Weights of a small multi-label image tagger.
Model: 7.29M parameters, norm batchnorm, depths [2, 5, 5].
Training: muon at rate 0.022, 13600 steps, batches of 64.
Data: trained on regions of photos with short descriptions (Visual Genome), 203450 training examples, 4.3 epochs.
Rows from block 4 of a small multi-label image tagger, named by matrix and row number. Rows with one number belong to one channel. Each number is 128 + 24 x the weight over its row's rms, rounded and kept within 0 to 255. All counts start at 0. Numbers have three digits each.
After each channel's rows are labels from the 100 images, of 14976, where the channel reaches its highest value: "top examples" is what is common among them. Only what is clearly more common there than usual is listed. The data: regions of photos with short descriptions (Visual Genome).
# convs0: first 3x3 conv (model.blocks.4.convs.0.weight, 128x128x3x3, each kernel summed), inputs 0-63
# convs1: second 3x3 conv (model.blocks.4.convs.1.weight, 128x128x3x3, transposed, each kernel summed), outputs 0-63

convs0.58:153132153110149136160118097117106088153155135128158114161127144106108153153138138166123137146120106103128154139154143124081134113115138099113134116135180146134106110143132095088141097129148159
convs1.58:141137110146134126129128119136121129139114185073098110142115140135125119144167123102102039179143149118139142137134146130102111128123119100087114105142123155109127086095135098124136126148138121
top examples: text has "sign"; text has "red"

convs0.27:169125145087107107123148128118156187146134157129137124138138105108120154138140132141136101137137139127146138085179102134135085109138115085115123126106083125083098136164109152100141101141112151
convs1.27:123110067112110129078118120153159193141136071089091120132139154141127132147113128136116087126114144119110160100134105142159092135144144128104134134126159109109105136039145152124154131169105125
top examples: text has "man"

convs0.105:100125113139098070151142110140126080135121136144123119087121090096101142107137136090149106158121114125086164128129114122112072123102183121103118140147099116187113101145149108129141095119126130
convs1.105:091133090099126113115147151137134131105138127104084177123127125137135129116113124104148117165128132124127100132118125163129141145125188126114126116087147124145135120129149126114162105125138143
top examples: text has "red"

convs0.93:149050150086099124137115154140120075115141127111119196143101128105130132143151167118159114119148127103148155114142162171150144107110109101118146115123131145141137118113124150098132143107151118
convs1.93:115108161126144133114168131180139130109095107082157154126144146066172105181112151140105036150140155132149091133091122129132101124099092107149124096117114150160096134141104120107128165154130133
top examples: text has "red"; text has "sign"

convs0.21:135155119076134112112104123131142104125116115141113121114071105106123162130132115090129133133103120087120112078119105133122157126109126140132140094115116109161104130082119119111109118095132084
convs1.21:119107110098146130114138126126148141121145137114155074098112102140170123097127124141090160107108114133107139132120121123107133107167142160115160096157125152110165163104180106140158096145151125
top examples: text has "man"

convs0.125:134097150077129154115098111149104098110137119115140137128146105177106112132148120150154114151126132085137178087089111154117165117096140133135135108092128098124086121142080151122147087087096121
convs1.125:134108123146085130112110152188137127114113144094158137113125084118141144148161131165151067161166137118167131163141144133092113135161093117140154169144168123117105125118131119132122140130160136
top examples: text has "man"; text has "shirt"; text has "wearing"

convs0.24:129157189117114153127113107109091094158131130166123123148109095145116140116103144137109159140122120129157154170132093120114138112145158119110150121125107123104133168135145085088124110106120148
convs1.24:105164127136129128070115100126125136137117103124098125145110179141125132134102112138094047118111123148100107143150129129103141111137134142114146139116126138090120136077153131140108164126131097
top examples: text has "sign"; text has "white"; text has "red"

convs0.30:166114117115113120098133145121153130098114143127092163147121134189095151148104116089111084102132128113099162087132142140131151126103120141119092160088102160095130121164106127089097097143131168
convs1.30:143091144131107117101108094210161145122151101099114099131128136082116125152152110135115128126124106127107100137132101137117119097151138149116116094112112122108098104107127126066128162142132120
top examples: text has "man"; text has "wearing"

convs0.70:103094109091130149129109142133132096099147175169104156115118105109106149143131143099111060119101114107138132108125141151115123119146113133152175086090075120184117147105107111130111121119123115
convs1.70:129138074111123136096133134169146143192118114135130098146136090122147171104165130109094127131132127119108143138114174145114096122146128143120145102141141146104098113122128153154143126132095116
top examples: text has "man"

convs0.33:112166202138101113161097137167194147131122136132135122108164137148131136156140121113127101116172132098140128114119149157094137117139114125130113124090091157116143134163082117147124142117140114
convs1.33:117121146159112103106088108172088124108141127116144102129148122184106103116122102143156170097144122091146105157149136146050110145144119116164097133092136143110120122103159128128123128143160133
top examples: text has "man"

convs0.127:140176131099133157095134118103110133108096099184090112140090149094108127075103155176151119108162135124135156121118136146123167099126172128140128098128104107122113113113170137134105114090096153
convs1.127:161137120135157158119139126103139160149133172172108099123099130147126147140139129176135142119113146181149130150112148084106171162125157171124125113141135152146112182079114113165126114109146130
top examples: text has "sign"

convs0.22:137146067138123108149126155166180143129134127114137064129128130098136139093093115082117111114104111095154142096124117136117149139120104148119097119098133112124114119181096133163111119112125093
convs1.22:145105093123124110075139158109109105129144125150097122118132126115128164134153073104169164140163121142134129131135152140105065084151072155133087159132169135087127118142115127144094170113075124
top examples: text has "man"

convs0.48:144109162098126132113116141143086093111091124100150133094141134117094125160142147097131096130122110141119152147146125137122115128132104132128113109134091165156124119083103155077120142098168142
convs1.48:134092184146125140104134102143113120116121124097095145139135164118158096166134114120116092105127108155117095115143103181147139117117120130162131106141107158161122163177100128119155078159161122
top examples: text has "black"