Weights of a small multi-label image tagger.
Data: trained on regions of photos with short descriptions (Visual Genome), 203450 training examples, 4.3 epochs.
Rows from block 8 of a small multi-label image tagger, named by matrix and row number. Rows with one number belong to one channel. Each number is 50 + 12 x the weight over its row's rms, rounded and kept within 0 to 99. All counts start at 0.
After each channel's rows are labels from the 100 images, of 14976, where the channel reaches its highest value: "top examples" is what is common among them. Only what is clearly more common there than usual is listed. The data: regions of photos with short descriptions (Visual Genome). In brackets: how many of the 100.
# convs0: first 3x3 conv (model.blocks.8.convs.0.weight, 256x256x3x3, each kernel summed), inputs 64-127
# convs1: second 3x3 conv (model.blocks.8.convs.1.weight, 256x256x3x3, transposed, each kernel summed), outputs 64-127

convs0.141:52 37 41 42 69 23 48 43 43 50 51 35 43 73 42 46 45 59 41 53 47 52 53 48 42 48 40 44 62 71 52 60 57 43 50 64 64 33 47 20 55 30 70 51 51 39 55 62 47 62 58 61 46 64 76 57 34 43 46 55 58 49 16 60
convs1.141:47 60 53 53 51 47 60 44 47 58 52 65 60 58 34 31 49 45 55 26 36 40 60 45 17 59 58 58 55 52 58 63 68 32 30 37 67 40 64 51 27 49 29 32 49 48 44 45 59 42 43 33 37 50 57 49 58 61 40 63 59 55 54 31
top examples: text has "clock" (31)

convs0.103:47 47 62 49 66 61 39 26 64 55 45 49 33 47 38 71 59 62 65 38 50 52 40 44 60 44 36 55 28 57 47 53 29 44 60 41 48 51 80 25 40 53 58 46 44 46 56 46 61 39 61 63 48 57 64 63 66 45 67 43 56 56 57 53
convs1.103:58 64 60 37 30 38 31 35 43 41 56 45 49 32 34 55 52 36 20 19 55 51 57 26 27 61 42 60 38 32 50 47 48 52 63 43 48 29 19 33 44 51 57 49 37 52 48 48 36 55 37 55 63 44 40 38 44 45 44 68 67 60 55 68
top examples: text has "train" (33)

convs0.120:56 47 74 68 59 61 56 63 48 51 40 48 57 31 44 44 54 56 29 53 31 30 59 58 62 67 56 34 45 33 38 69 44 53 57 67 36 37 67 50 33 49 38 37 51 33 45 36 52 56 60 50 50 50 48 37 52 63 46 47 49 50 77 66
convs1.120:43 46 71 55 64 44 48 42 35 30 46 36 28 36 50 50 66 45 57 41 40 42 56 43 52 46 36 48 41 52 41 43 54 43 69 36 46 38 75 68 57 44 50 36 35 51 51 56 65 30 26 41 50 45 39 45 41 54 30 62 65 65 71 89
top examples: text has "sheep" (30)

convs0.66:43 44 60 49 54 29 28 26 42 49 71 63 58 58 50 40 59 36 36 72 40 58 61 53 59 42 54 39 56 47 44 41 56 35 36 26 51 57 26 72 55 41 59 55 46 53 65 63 37 57 60 42 56 29 41 65 37 36 53 32 45 45 52 41
convs1.66:38 47 67 37 48 50 52 35 32 35 27 67 39 67 64 64 24 62 58 67 58 45 56 82 27 41 48 51 26 52 38 61 93 65 49 56 61 69 68 61 39 56 39 47 41 59 48 28 54 37 64 54 53 52 52 55 57 44 36 54 56 53 52 22
top examples: text has "man" (27)

convs0.134:57 47 65 50 39 59 64 61 32 49 48 61 66 49 43 57 62 53 55 60 41 43 48 45 52 38 36 72 64 48 64 33 31 47 64 62 83 46 68 47 55 70 50 46 60 44 41 43 63 44 60 52 51 32 40 53 53 23 46 56 52 50 60 64
convs1.134:32 44 51 40 23 42 40 39 13 24 53 36 48 47 60 39 64 58 43 48 58 57 36 33 40 21 67 60 61 46 60 48 46 49 53 46 59 58 48 57 63 66 73 52 52 58 45 40 42 58 32 61 54 36 40 39 39 35 47 44 36 47 52 28
top examples: text has "black" (29)

convs0.36:37 33 70 66 39 43 36 63 59 40 36 42 48 38 48 56 56 50 38 40 40 43 57 51 55 60 44 47 50 50 68 54 61 31 50 57 43 69 71 36 47 47 49 40 39 34 48 30 50 51 46 46 38 55 50 53 45 47 43 57 38 28 52 48
convs1.36:47 51 46 74 87 42 48 39 48 50 58 67 35 53 42 53 48 40 40 61 25 32 36 53 39 43 58 49 49 52 36 51 47 55 81 55 32 49 34 51 51 66 40 50 53 47 30 48 64 41 58 68 58 50 51 48 57 48 53 50 63 48 68 50
top examples: text has "wearing" (28); text has "man" (25)

convs0.86:56 50 59 43 48 39 35 42 55 64 50 47 39 63 59 60 31 44 46 61 57 52 30 68 40 43 46 39 62 50 68 55 37 41 50 52 37 37 44 50 59 51 39 58 50 55 31 68 39 53 71 40 62 42 58 45 39 45 60 41 49 69 23 60
convs1.86:35 44 50 42 45 68 51 58 45 44 32 38 44 45 52 28 71 51 35 44 59 53 38 55 49 28 51 58 55 37 53 58 35 47 46 43 28 20 48 53 57 51 30 40 34 43 38 27 46 50 27 34 48 52 41 49 47 38 30 25 47 51 33 30
top examples: text has "horse" (27)

convs0.119:34 55 68 53 45 27 37 54 59 75 60 68 30 73 33 55 49 57 56 49 57 48 70 49 46 48 51 56 67 27 41 50 61 29 66 45 70 44 69 52 50 49 48 52 43 40 49 34 59 73 40 37 27 39 64 33 57 43 48 67 42 47 44 66
convs1.119:41 52 45 36 36 45 55 69 31 47 48 52 53 61 50 46 40 40 56 40 65 44 57 45 43 31 69 61 29 61 46 55 51 67 47 18 55 37 66 43 54 29 50 47 55 44 52 41 60 43 37 44 14 31 50 42 48 53 54 40 45 52 56 38
top examples: text has "zebra" (25)

convs0.239:54 63 28 43 63 33 60 40 37 46 13 52 39 26 36 76 48 54 50 47 58 49 44 38 46 52 50 52 28 51 49 34 28 20 34 56 43 47 41 41 57 47 48 44 39 83 51 37 38 43 51 46 41 45 49 59 59 48 52 29 39 66 57 28
convs1.239:52 49 61 48 51 59 44 23 34 51 67 54 60 27 32 64 46 48 42 34 68 65 57 64 50 68 21 58 69 42 62 54 35 36 53 54 37 31 22 60 36 51 49 58 56 54 63 56 61 64 48 61 66 63 19 59 62 50 67 52 69 43 79 48
top examples: text has "green" (26)

convs0.126:43 68 23 48 45 49 39 45 53 60 40 62 29 42 61 59 58 56 42 48 40 47 48 49 54 57 46 49 44 52 38 44 54 25 61 45 50 43 37 58 42 58 58 47 57 54 56 62 69 59 57 49 56 54 56 74 39 43 62 62 63 40 47 48
convs1.126:37 39 36 44 71 53 49 49 39 31 40 52 32 57 54 48 49 36 31 48 46 35 54 69 46 28 36 66 33 65 46 66 54 61 54 30 43 44 37 57 50 38 54 42 55 44 59 28 52 60 47 52 78 38 55 74 29 46 58 40 45 49 52 51
top examples: text has "man" (28); text has "hair" (25)

convs0.98:49 38 59 59 47 50 31 40 50 45 52 45 49 22 44 50 48 45 65 53 50 56 36 41 59 57 49 55 34 46 56 59 52 30 48 46 76 70 37 53 46 38 40 45 44 35 79 75 53 47 59 74 35 45 53 43 90 52 39 51 41 34 75 49
convs1.98:64 43 57 49 32 41 49 52 59 59 67 51 63 42 38 75 61 57 45 59 68 67 67 37 60 69 35 66 64 58 36 51 63 32 67 60 45 44 23 46 59 48 53 67 34 32 49 41 51 47 30 63 44 45 51 63 24 55 54 43 62 68 66 58
top examples: text has "white" (29)

convs0.229:61 41 49 33 47 53 58 30 33 54 59 55 66 54 51 40 53 42 46 40 75 51 58 34 50 62 58 59 58 66 57 53 57 24 50 53 65 81 48 38 60 55 62 42 44 29 54 78 51 41 36 33 64 53 44 43 62 58 43 59 45 48 63 39
convs1.229:43 40 36 51 68 62 52 36 65 49 49 49 66 46 32 59 39 54 47 52 43 36 43 41 36 33 49 51 61 44 69 44 59 36 44 39 47 40 24 46 39 38 47 43 32 49 44 56 39 55 70 68 56 56 70 65 51 51 44 70 53 54 51 41
top examples: text has "wearing" (28); text has "blue" (25)

convs0.238:42 58 47 46 36 38 40 51 46 53 46 46 42 68 48 38 49 69 76 45 58 69 42 53 61 55 61 66 44 54 48 54 64 44 49 46 60 32 40 61 41 61 58 61 60 37 49 36 52 51 59 74 46 55 58 67 51 55 55 59 51 45 42 25
convs1.238:70 69 41 41 46 32 43 34 57 45 41 42 51 19 71 42 42 48 41 35 28 24 45 28 36 56 58 45 34 57 62 57 44 51 49 48 71 63 46 43 54 60 64 50 47 37 45 51 45 49 45 68 24 28 58 42 18 19 41 60 40 45 46 49
top examples: text has "black" (29)

convs0.162:66 30 55 37 49 34 56 46 34 48 50 31 74 20 43 54 51 57 59 26 51 57 68 55 48 58 56 66 49 37 40 57 55 50 41 59 73 65 59 37 49 55 36 48 65 63 47 37 49 42 51 41 57 36 47 45 37 38 44 32 37 46 52 49
convs1.162:56 30 40 30 42 64 20 40 36 65 46 52 47 43 36 47 40 51 51 50 49 42 45 21 44 54 45 60 49 42 45 33 43 38 56 44 45 47 35 47 73 55 57 50 43 57 36 34 34 53 50 35 52 43 38 37 52 32 26 68 48 44 40 42
top examples: text has "blue" (29)

convs0.164:44 24 49 57 56 45 43 51 36 60 63 29 46 52 43 47 68 47 50 69 45 64 74 66 48 52 52 61 40 42 52 47 67 30 55 65 46 43 54 65 49 59 72 47 67 50 56 38 37 35 55 54 57 60 74 55 15 43 46 68 58 47 53 48
convs1.164:61 43 53 37 49 47 49 49 31 60 41 41 50 55 49 38 53 39 50 47 56 59 38 38 44 29 39 65 57 50 50 53 64 45 24 42 51 61 52 53 76 50 39 51 34 32 49 66 47 50 34 46 28 29 73 72 46 49 70 62 43 51 55 43
top examples: text has "wearing" (26)

convs0.60:40 56 57 70 65 54 66 52 59 56 36 55 35 74 50 51 44 46 62 58 68 35 35 52 49 57 51 49 59 36 45 36 32 77 48 57 51 52 43 27 42 62 58 39 46 33 71 26 43 64 50 61 56 60 60 40 34 50 53 47 44 48 55 87
convs1.60:57 39 42 38 42 45 40 56 31 62 54 55 44 51 39 52 51 42 52 62 53 30 31 34 49 53 59 71 42 65 49 37 35 58 62 34 54 65 65 41 60 41 47 40 44 36 48 25 39 57 64 22 43 49 41 59 59 60 50 63 56 31 49 51
top examples: text has "zebra" (37); text has "black" (25)

convs0.7:41 54 40 52 59 51 61 42 52 46 54 40 42 38 35 52 33 31 55 56 28 41 60 44 47 60 41 53 43 77 21 30 48 38 31 47 48 53 47 26 49 40 57 43 43 60 57 10 46 54 29 61 45 57 52 60 59 67 65 55 56 50 54 42
convs1.7:52 57 49 56 46 53 45 57 55 35 43 36 45 22 38 56 42 36 60 82 67 39 47 58 42 60 36 64 62 49 49 50 41 11 51 49 40 43 23 56 38 67 50 51 57 59 48 27 58 45 42 42 57 66 34 48 51 62 60 54 58 66 59 67
top examples: text has "red" (38); text has "sign" (36); text has "white" (33)

convs0.169:71 49 46 52 49 41 61 50 51 57 87 56 45 51 47 34 42 48 51 47 35 58 66 75 56 52 41 56 52 64 66 54 41 42 76 61 50 40 56 53 64 50 68 51 49 36 42 47 84 50 32 68 55 39 52 42 76 61 36 45 57 47 59 45
convs1.169:59 40 41 43 38 56 52 46 56 48 41 40 37 35 68 56 68 44 59 39 50 43 49 46 74 59 35 62 31 50 44 53 51 45 45 37 61 47 48 37 41 57 43 45 50 56 57 46 48 49 22 46 42 36 53 68 34 49 70 43 35 25 56 72
top examples: text has "white" (32); text has "man" (26)

convs0.112:49 68 26 48 40 52 67 57 55 61 35 42 60 37 46 46 64 49 61 60 60 42 50 37 64 69 45 50 62 42 54 53 55 63 55 68 43 54 69 74 67 44 68 39 54 63 52 60 53 44 52 35 34 46 65 62 68 42 76 54 41 65 66 70
convs1.112:40 40 36 40 30 38 28 41 37 40 53 46 45 55 54 42 58 52 57 61 34 36 37 40 53 55 53 50 37 40 38 45 30 52 40 28 37 41 67 41 40 53 38 27 42 44 43 46 47 46 36 47 54 34 78 29 40 56 67 40 51 63 68 53
top examples: text has "man" (27)

convs0.176:48 53 71 59 56 44 43 55 53 51 69 49 67 56 43 55 61 56 57 53 45 55 76 28 68 57 61 63 47 59 82 50 60 55 44 49 47 49 26 40 45 48 59 43 41 34 59 66 69 64 64 45 68 39 52 35 62 73 66 38 63 47 43 45
convs1.176:53 48 57 37 36 42 34 46 61 58 33 53 53 32 66 13 52 49 33 45 40 53 48 42 45 45 33 56 33 34 55 37 36 56 53 42 48 49 50 43 61 50 39 42 18 53 50 40 49 52 60 44 63 22 56 72 46 45 45 40 24 34 76 69
top examples: text has "shirt" (37); text has "man" (28)

convs0.116:50 57 23 38 57 69 20 61 46 51 66 57 20 46 56 59 60 75 52 55 50 43 73 62 29 68 44 45 34 57 78 45 59 37 64 43 57 40 61 52 45 55 55 33 63 47 54 49 52 65 61 35 27 52 50 73 39 32 55 30 46 74 57 43
convs1.116:58 43 51 50 45 48 48 56 38 48 26 51 51 43 53 28 57 43 62 53 40 54 49 43 40 51 53 65 61 26 38 32 45 53 65 42 28 42 43 50 57 66 32 70 52 38 68 23 33 40 25 70 43 36 32 53 39 60 63 57 42 53 49 51
top examples: text has "train" (50)

convs0.49:62 68 66 43 64 45 50 40 44 55 66 44 59 27 50 82 45 37 35 60 60 36 35 49 50 35 38 41 55 75 55 65 50 46 59 48 55 46 49 55 54 54 54 45 52 54 80 34 49 50 72 67 32 52 61 50 52 53 41 23 58 52 60 46
convs1.49:54 53 38 37 61 66 41 37 34 43 36 60 57 49 45 23 61 52 53 24 38 41 62 70 50 53 62 47 39 27 48 36 45 57 54 33 20 57 45 60 42 30 39 55 55 74 64 33 43 45 49 38 58 41 42 31 61 60 42 65 55 56 53 71
top examples: text has "white" (28)

convs0.206:50 63 67 49 65 72 30 43 55 44 51 39 38 69 66 68 45 37 39 44 44 43 44 39 33 44 52 59 80 60 69 49 28 56 63 49 44 60 53 43 62 34 66 67 46 73 59 57 86 67 57 78 39 51 44 77 71 41 58 48 37 54 63 45
convs1.206:50 46 47 40 56 47 54 43 46 54 53 57 26 45 41 43 53 42 54 21 69 49 72 47 59 60 45 53 46 36 40 40 45 42 67 65 56 37 43 44 35 55 63 51 41 66 39 66 50 55 35 41 60 62 57 41 49 59 48 30 52 53 50 55
top examples: text has "shirt" (32); text has "wearing" (29); text has "man" (29)

convs0.32:37 59 59 62 44 53 62 50 78 56 46 68 62 46 57 41 56 47 60 66 20 34 38 78 48 42 54 36 54 51 43 44 45 82 39 55 40 57 57 48 40 43 43 50 47 45 47 46 68 70 42 48 33 52 54 32 47 54 63 63 61 43 67 35
convs1.32:46 54 40 51 34 54 69 40 43 17 51 46 37 48 80 34 43 48 31 73 42 36 39 27 42 43 33 28 45 39 35 37 47 65 57 52 33 42 43 39 38 36 42 72 53 54 64 51 44 56 56 56 51 55 53 39 41 64 63 33 55 43 45 37
top examples: text has "sign" (34); text has "red" (27)

convs0.252:54 50 71 61 58 55 53 46 65 53 66 39 59 59 52 53 58 56 53 28 37 57 69 28 62 47 50 63 50 77 66 37 52 30 53 50 59 60 68 33 48 55 52 51 49 27 58 38 56 53 52 70 65 51 65 59 53 43 42 38 48 48 43 65
convs1.252:47 36 56 58 50 17 44 47 44 51 39 50 86 46 53 26 77 52 42 51 41 28 50 39 41 45 41 64 57 52 41 45 66 45 60 30 58 27 32 53 54 43 73 45 21 40 39 47 56 55 48 50 41 47 54 73 52 49 59 59 48 39 53 66
top examples: text has "shirt" (25)

convs0.178:37 35 51 37 57 48 49 44 63 59 75 26 29 43 43 54 31 32 52 71 47 46 21 64 60 49 49 22 31 68 52 50 46 49 61 72 58 55 62 83 53 49 54 63 40 35 57 57 44 50 46 47 46 66 24 49 75 50 48 43 39 60 40 49
convs1.178:76 64 41 81 68 33 46 41 50 45 41 60 52 58 50 61 54 50 48 37 49 42 50 30 29 41 34 65 52 38 52 44 58 76 67 61 70 55 47 52 31 42 42 55 35 46 60 28 46 46 35 55 60 41 41 49 44 73 53 66 42 30 52 63
top examples: text has "red" (29); text has "sign" (27)

convs0.208:22 27 59 45 50 21 55 48 37 59 58 53 32 50 38 38 38 48 67 44 69 45 39 54 69 34 53 53 38 41 43 44 44 48 60 52 80 55 73 33 32 57 50 50 67 50 43 45 56 51 38 54 68 51 55 45 66 50 33 59 37 57 26 50
convs1.208:66 55 41 41 48 42 42 31 58 50 60 73 42 40 50 61 51 43 69 79 58 57 48 54 47 46 57 60 45 54 63 85 65 53 46 56 59 69 39 57 54 76 36 43 62 50 39 57 43 36 35 41 31 34 54 29 60 48 43 49 58 45 66 47
top examples: text has "man" (34); text has "shirt" (30)

convs0.235:41 50 47 58 52 32 41 61 50 53 52 64 46 42 59 45 47 39 49 55 53 51 28 56 55 78 68 47 43 37 48 55 31 73 34 40 37 49 37 32 74 41 42 44 47 60 56 42 34 40 39 50 78 54 36 43 40 65 51 48 44 44 32 63
convs1.235:81 46 63 47 41 55 42 52 32 64 40 44 64 50 47 45 59 49 48 30 55 55 59 39 48 38 56 31 47 60 49 56 43 70 61 55 16 43 34 26 40 29 50 56 43 36 50 48 53 44 67 38 40 55 50 43 36 56 60 53 45 30 41 58
top examples: text has "giraffe" (28); text has "brown" (26)

convs0.117:54 41 51 31 40 44 56 49 48 39 57 38 83 52 50 31 50 48 53 36 76 44 47 50 25 34 51 54 72 42 36 52 42 41 39 47 56 63 40 38 53 40 45 74 56 38 35 59 43 34 51 32 43 35 42 51 55 50 60 50 54 39 49 36
convs1.117:62 49 44 41 60 57 47 35 22 32 44 42 39 34 44 33 68 57 64 41 52 45 49 40 36 40 56 44 33 47 61 04 48 42 49 66 46 49 54 42 46 32 54 64 52 79 52 58 49 51 39 49 47 40 59 41 41 30 32 54 47 45 52 39
top examples: text has "plane" (36)

convs0.96:47 55 44 32 47 47 42 46 56 37 62 49 41 42 52 42 46 70 37 45 41 62 68 43 57 34 41 37 30 32 50 64 70 45 54 35 48 51 43 47 28 51 26 62 48 33 29 46 48 45 45 31 45 52 33 55 77 59 48 33 58 53 21 35
convs1.96:60 68 57 33 42 57 55 66 43 51 44 61 48 59 56 43 65 59 64 33 38 42 76 40 70 33 54 65 33 68 56 58 38 60 36 77 67 56 71 70 61 50 49 64 46 41 50 34 60 46 39 47 42 40 48 65 48 49 37 51 51 49 51 60
top examples: text has "shirt" (29)

convs0.214:26 42 50 64 53 36 38 51 52 54 57 52 36 27 45 56 42 37 60 35 44 55 39 49 59 36 42 77 84 58 40 34 58 28 67 58 53 52 46 48 57 42 35 26 25 36 54 38 55 38 50 73 64 43 56 56 59 40 50 45 37 45 60 49
convs1.214:45 43 65 51 47 74 39 49 49 41 62 42 48 27 49 78 42 40 41 65 45 50 51 22 59 58 38 67 43 29 38 51 61 47 45 51 35 52 30 47 40 40 68 61 37 34 43 42 45 49 37 55 57 49 40 41 61 48 34 27 34 46 41 38
top examples: text has "horse" (25)

convs0.246:59 51 71 51 47 64 61 64 75 37 55 44 53 58 42 44 50 43 44 69 47 44 61 65 47 37 43 62 47 53 35 82 38 52 47 46 43 68 54 27 56 54 47 39 46 47 45 43 28 45 49 67 42 48 59 46 33 62 58 54 51 35 55 51
convs1.246:36 34 39 56 55 60 56 61 45 39 56 46 75 55 48 42 64 52 60 45 56 56 64 41 38 50 49 79 34 48 36 53 43 41 30 44 22 38 47 43 66 43 47 43 45 52 49 51 25 28 51 31 41 37 22 36 62 42 43 47 48 46 29 57
top examples: text has "sign" (29); text has "red" (27)

convs0.203:39 48 71 45 53 23 40 38 27 37 35 68 40 30 45 62 41 52 59 47 62 51 30 46 49 57 52 38 56 53 40 52 40 15 51 37 55 29 42 55 56 48 22 42 56 26 49 33 43 44 52 49 71 39 38 56 26 50 32 47 52 46 43 47
convs1.203:58 41 66 40 72 40 55 55 57 50 45 62 60 49 47 69 70 53 61 55 60 49 53 54 31 44 47 60 62 59 60 76 65 55 61 48 59 59 69 59 53 53 39 58 44 53 60 48 66 47 31 41 48 47 50 58 64 49 31 55 64 58 64 03
top examples: text has "shirt" (28); text has "wearing" (27); text has "blue" (27)

convs0.67:37 49 61 44 41 60 48 52 48 56 33 64 73 26 46 57 38 51 47 50 32 57 43 56 61 48 43 48 29 46 50 52 41 36 49 58 57 56 62 61 56 48 40 53 45 43 47 32 46 56 41 63 65 29 58 49 47 44 35 76 50 53 52 57
convs1.67:48 47 44 41 37 24 42 48 60 41 51 44 72 52 39 32 62 50 50 52 59 58 33 36 60 30 43 41 59 55 27 44 64 48 49 47 46 48 51 55 62 65 49 37 56 58 49 57 53 45 41 54 36 41 39 32 48 45 52 45 59 52 26 48
top examples: text has "plane" (28)

convs0.158:42 60 56 66 55 76 48 58 54 63 44 35 60 39 65 66 45 42 60 69 88 42 37 42 60 54 51 61 63 48 54 53 33 71 35 48 38 72 73 28 43 48 46 50 44 51 39 53 41 32 44 47 62 60 35 45 33 45 55 53 47 43 50 63
convs1.158:53 54 39 63 44 55 41 60 37 59 44 55 64 61 39 55 59 61 40 53 58 39 48 34 31 30 60 46 53 37 59 54 38 65 61 42 31 50 21 41 64 41 29 60 28 56 55 47 36 50 50 26 67 47 33 54 56 56 44 36 47 46 55 62
top examples: text has "elephant" (29)

convs0.127:62 57 66 43 51 31 45 62 53 56 49 33 47 21 47 51 50 57 44 49 62 63 20 58 55 42 41 31 48 63 35 46 58 72 61 50 43 54 50 55 50 37 64 69 51 31 50 51 70 44 54 61 67 47 46 34 52 80 38 38 44 43 54 22
convs1.127:51 54 55 58 76 66 43 34 53 51 58 66 38 35 83 46 67 42 41 57 53 45 56 48 51 52 42 61 42 43 69 48 60 57 48 58 50 61 43 58 56 42 57 65 37 38 52 46 45 43 48 61 41 20 50 42 44 71 50 31 48 49 56 67
top examples: text has "shirt" (38); text has "wearing" (35); text has "man" (34)

convs0.118:47 56 52 77 54 42 55 36 40 50 68 58 52 53 54 64 47 39 67 40 33 57 37 37 39 62 50 48 55 60 55 48 34 57 57 60 42 61 54 47 64 43 62 38 40 57 55 58 61 48 56 87 48 46 62 49 45 43 71 54 45 53 60 40
convs1.118:24 36 34 53 72 57 65 40 47 40 44 55 55 21 39 62 55 48 33 38 55 52 41 67 44 66 44 24 47 59 24 67 59 60 54 25 33 42 32 28 39 52 61 50 42 32 39 38 44 50 52 34 47 57 38 51 35 44 45 42 53 37 60 49
top examples: text has "bus" (30)

convs0.12:48 55 66 52 55 70 49 46 42 56 45 34 61 51 50 46 50 53 48 44 35 44 33 54 40 59 52 45 51 44 49 60 74 48 57 48 45 41 57 49 41 58 59 57 66 55 67 32 40 37 79 30 48 62 65 54 29 66 46 60 54 51 51 46
convs1.12:50 49 39 48 51 40 34 43 62 76 48 40 49 61 39 23 57 55 37 51 50 39 46 56 43 47 46 51 37 39 36 25 26 31 29 38 71 58 47 70 48 34 53 42 50 46 36 45 44 47 57 59 60 61 44 44 52 46 43 54 36 40 39 42
top examples: text has "sky" (39); text has "blue" (29)

convs0.114:50 52 54 31 56 50 36 42 54 46 76 37 41 59 38 58 58 53 38 40 52 51 57 58 57 55 60 66 59 54 53 43 57 49 65 58 42 58 49 69 41 46 33 74 46 75 42 68 64 46 64 56 46 51 31 67 42 54 79 41 55 48 53 42
convs1.114:74 59 58 60 49 42 40 32 46 50 24 49 63 39 54 41 58 66 43 36 38 44 50 59 52 51 45 54 38 41 40 38 51 67 73 29 40 42 35 37 54 29 42 38 49 63 33 23 43 55 66 60 46 40 53 46 59 54 30 36 38 49 68 69
top examples: text has "wearing" (26)

convs0.222:56 35 46 58 57 46 21 51 50 50 62 54 34 44 48 53 43 56 47 40 55 56 61 47 60 56 30 47 46 39 33 35 35 28 47 52 75 38 56 55 43 40 59 49 47 47 50 56 52 33 77 46 57 57 55 68 35 44 35 25 47 45 45 37
convs1.222:50 48 61 50 68 62 45 51 40 67 79 51 75 36 53 45 49 46 74 46 47 38 50 51 37 57 33 73 53 84 51 64 84 86 67 78 45 50 68 31 72 47 38 41 49 48 39 39 53 50 49 71 51 38 71 70 58 47 48 46 55 53 46 48
top examples: text has "shirt" (31); text has "man" (25)

convs0.211:53 31 53 48 49 38 70 42 38 49 45 31 63 35 51 43 57 33 50 55 51 40 72 49 58 65 58 47 39 40 54 39 58 68 26 44 43 28 74 43 59 55 62 42 57 42 68 43 57 69 32 56 57 41 39 36 42 61 51 50 40 57 50 50
convs1.211:41 32 54 36 40 30 35 42 34 44 44 41 46 39 56 45 52 43 42 64 40 23 49 45 52 57 50 52 41 37 41 57 30 20 35 31 55 55 59 48 33 48 29 34 23 48 49 49 38 50 26 31 45 51 42 44 58 50 30 65 49 41 65 37
top examples: text has "white" (32)

convs0.236:53 65 51 38 47 54 51 32 71 48 56 81 62 50 44 45 48 66 55 43 71 44 59 35 38 78 58 25 60 76 51 51 25 58 57 40 40 83 25 37 34 52 48 53 40 45 61 68 46 46 71 49 82 62 48 53 46 58 58 51 59 37 43 66
convs1.236:48 48 52 66 66 47 49 49 58 34 51 47 42 63 51 50 48 50 55 51 49 47 52 58 27 52 53 50 43 42 72 57 43 46 43 48 32 48 42 42 39 44 47 44 53 67 50 83 77 33 57 37 64 62 68 63 40 53 41 34 42 49 55 53
top examples: text has "wearing" (26)

convs0.196:49 43 31 46 41 68 39 81 57 43 49 33 25 45 57 36 55 44 51 37 35 48 67 67 45 62 32 63 37 66 51 46 57 56 58 50 37 58 43 50 62 47 47 52 38 30 42 34 66 55 37 45 36 45 36 37 47 61 57 32 59 50 47 50
convs1.196:42 48 46 49 36 62 35 51 46 51 44 25 44 35 48 75 58 34 49 72 48 18 56 15 34 73 41 52 30 34 45 52 43 23 44 44 41 56 51 48 58 50 53 53 53 53 40 22 55 45 47 48 39 45 42 48 46 70 66 53 41 39 27 41
top examples: text has "man" (30)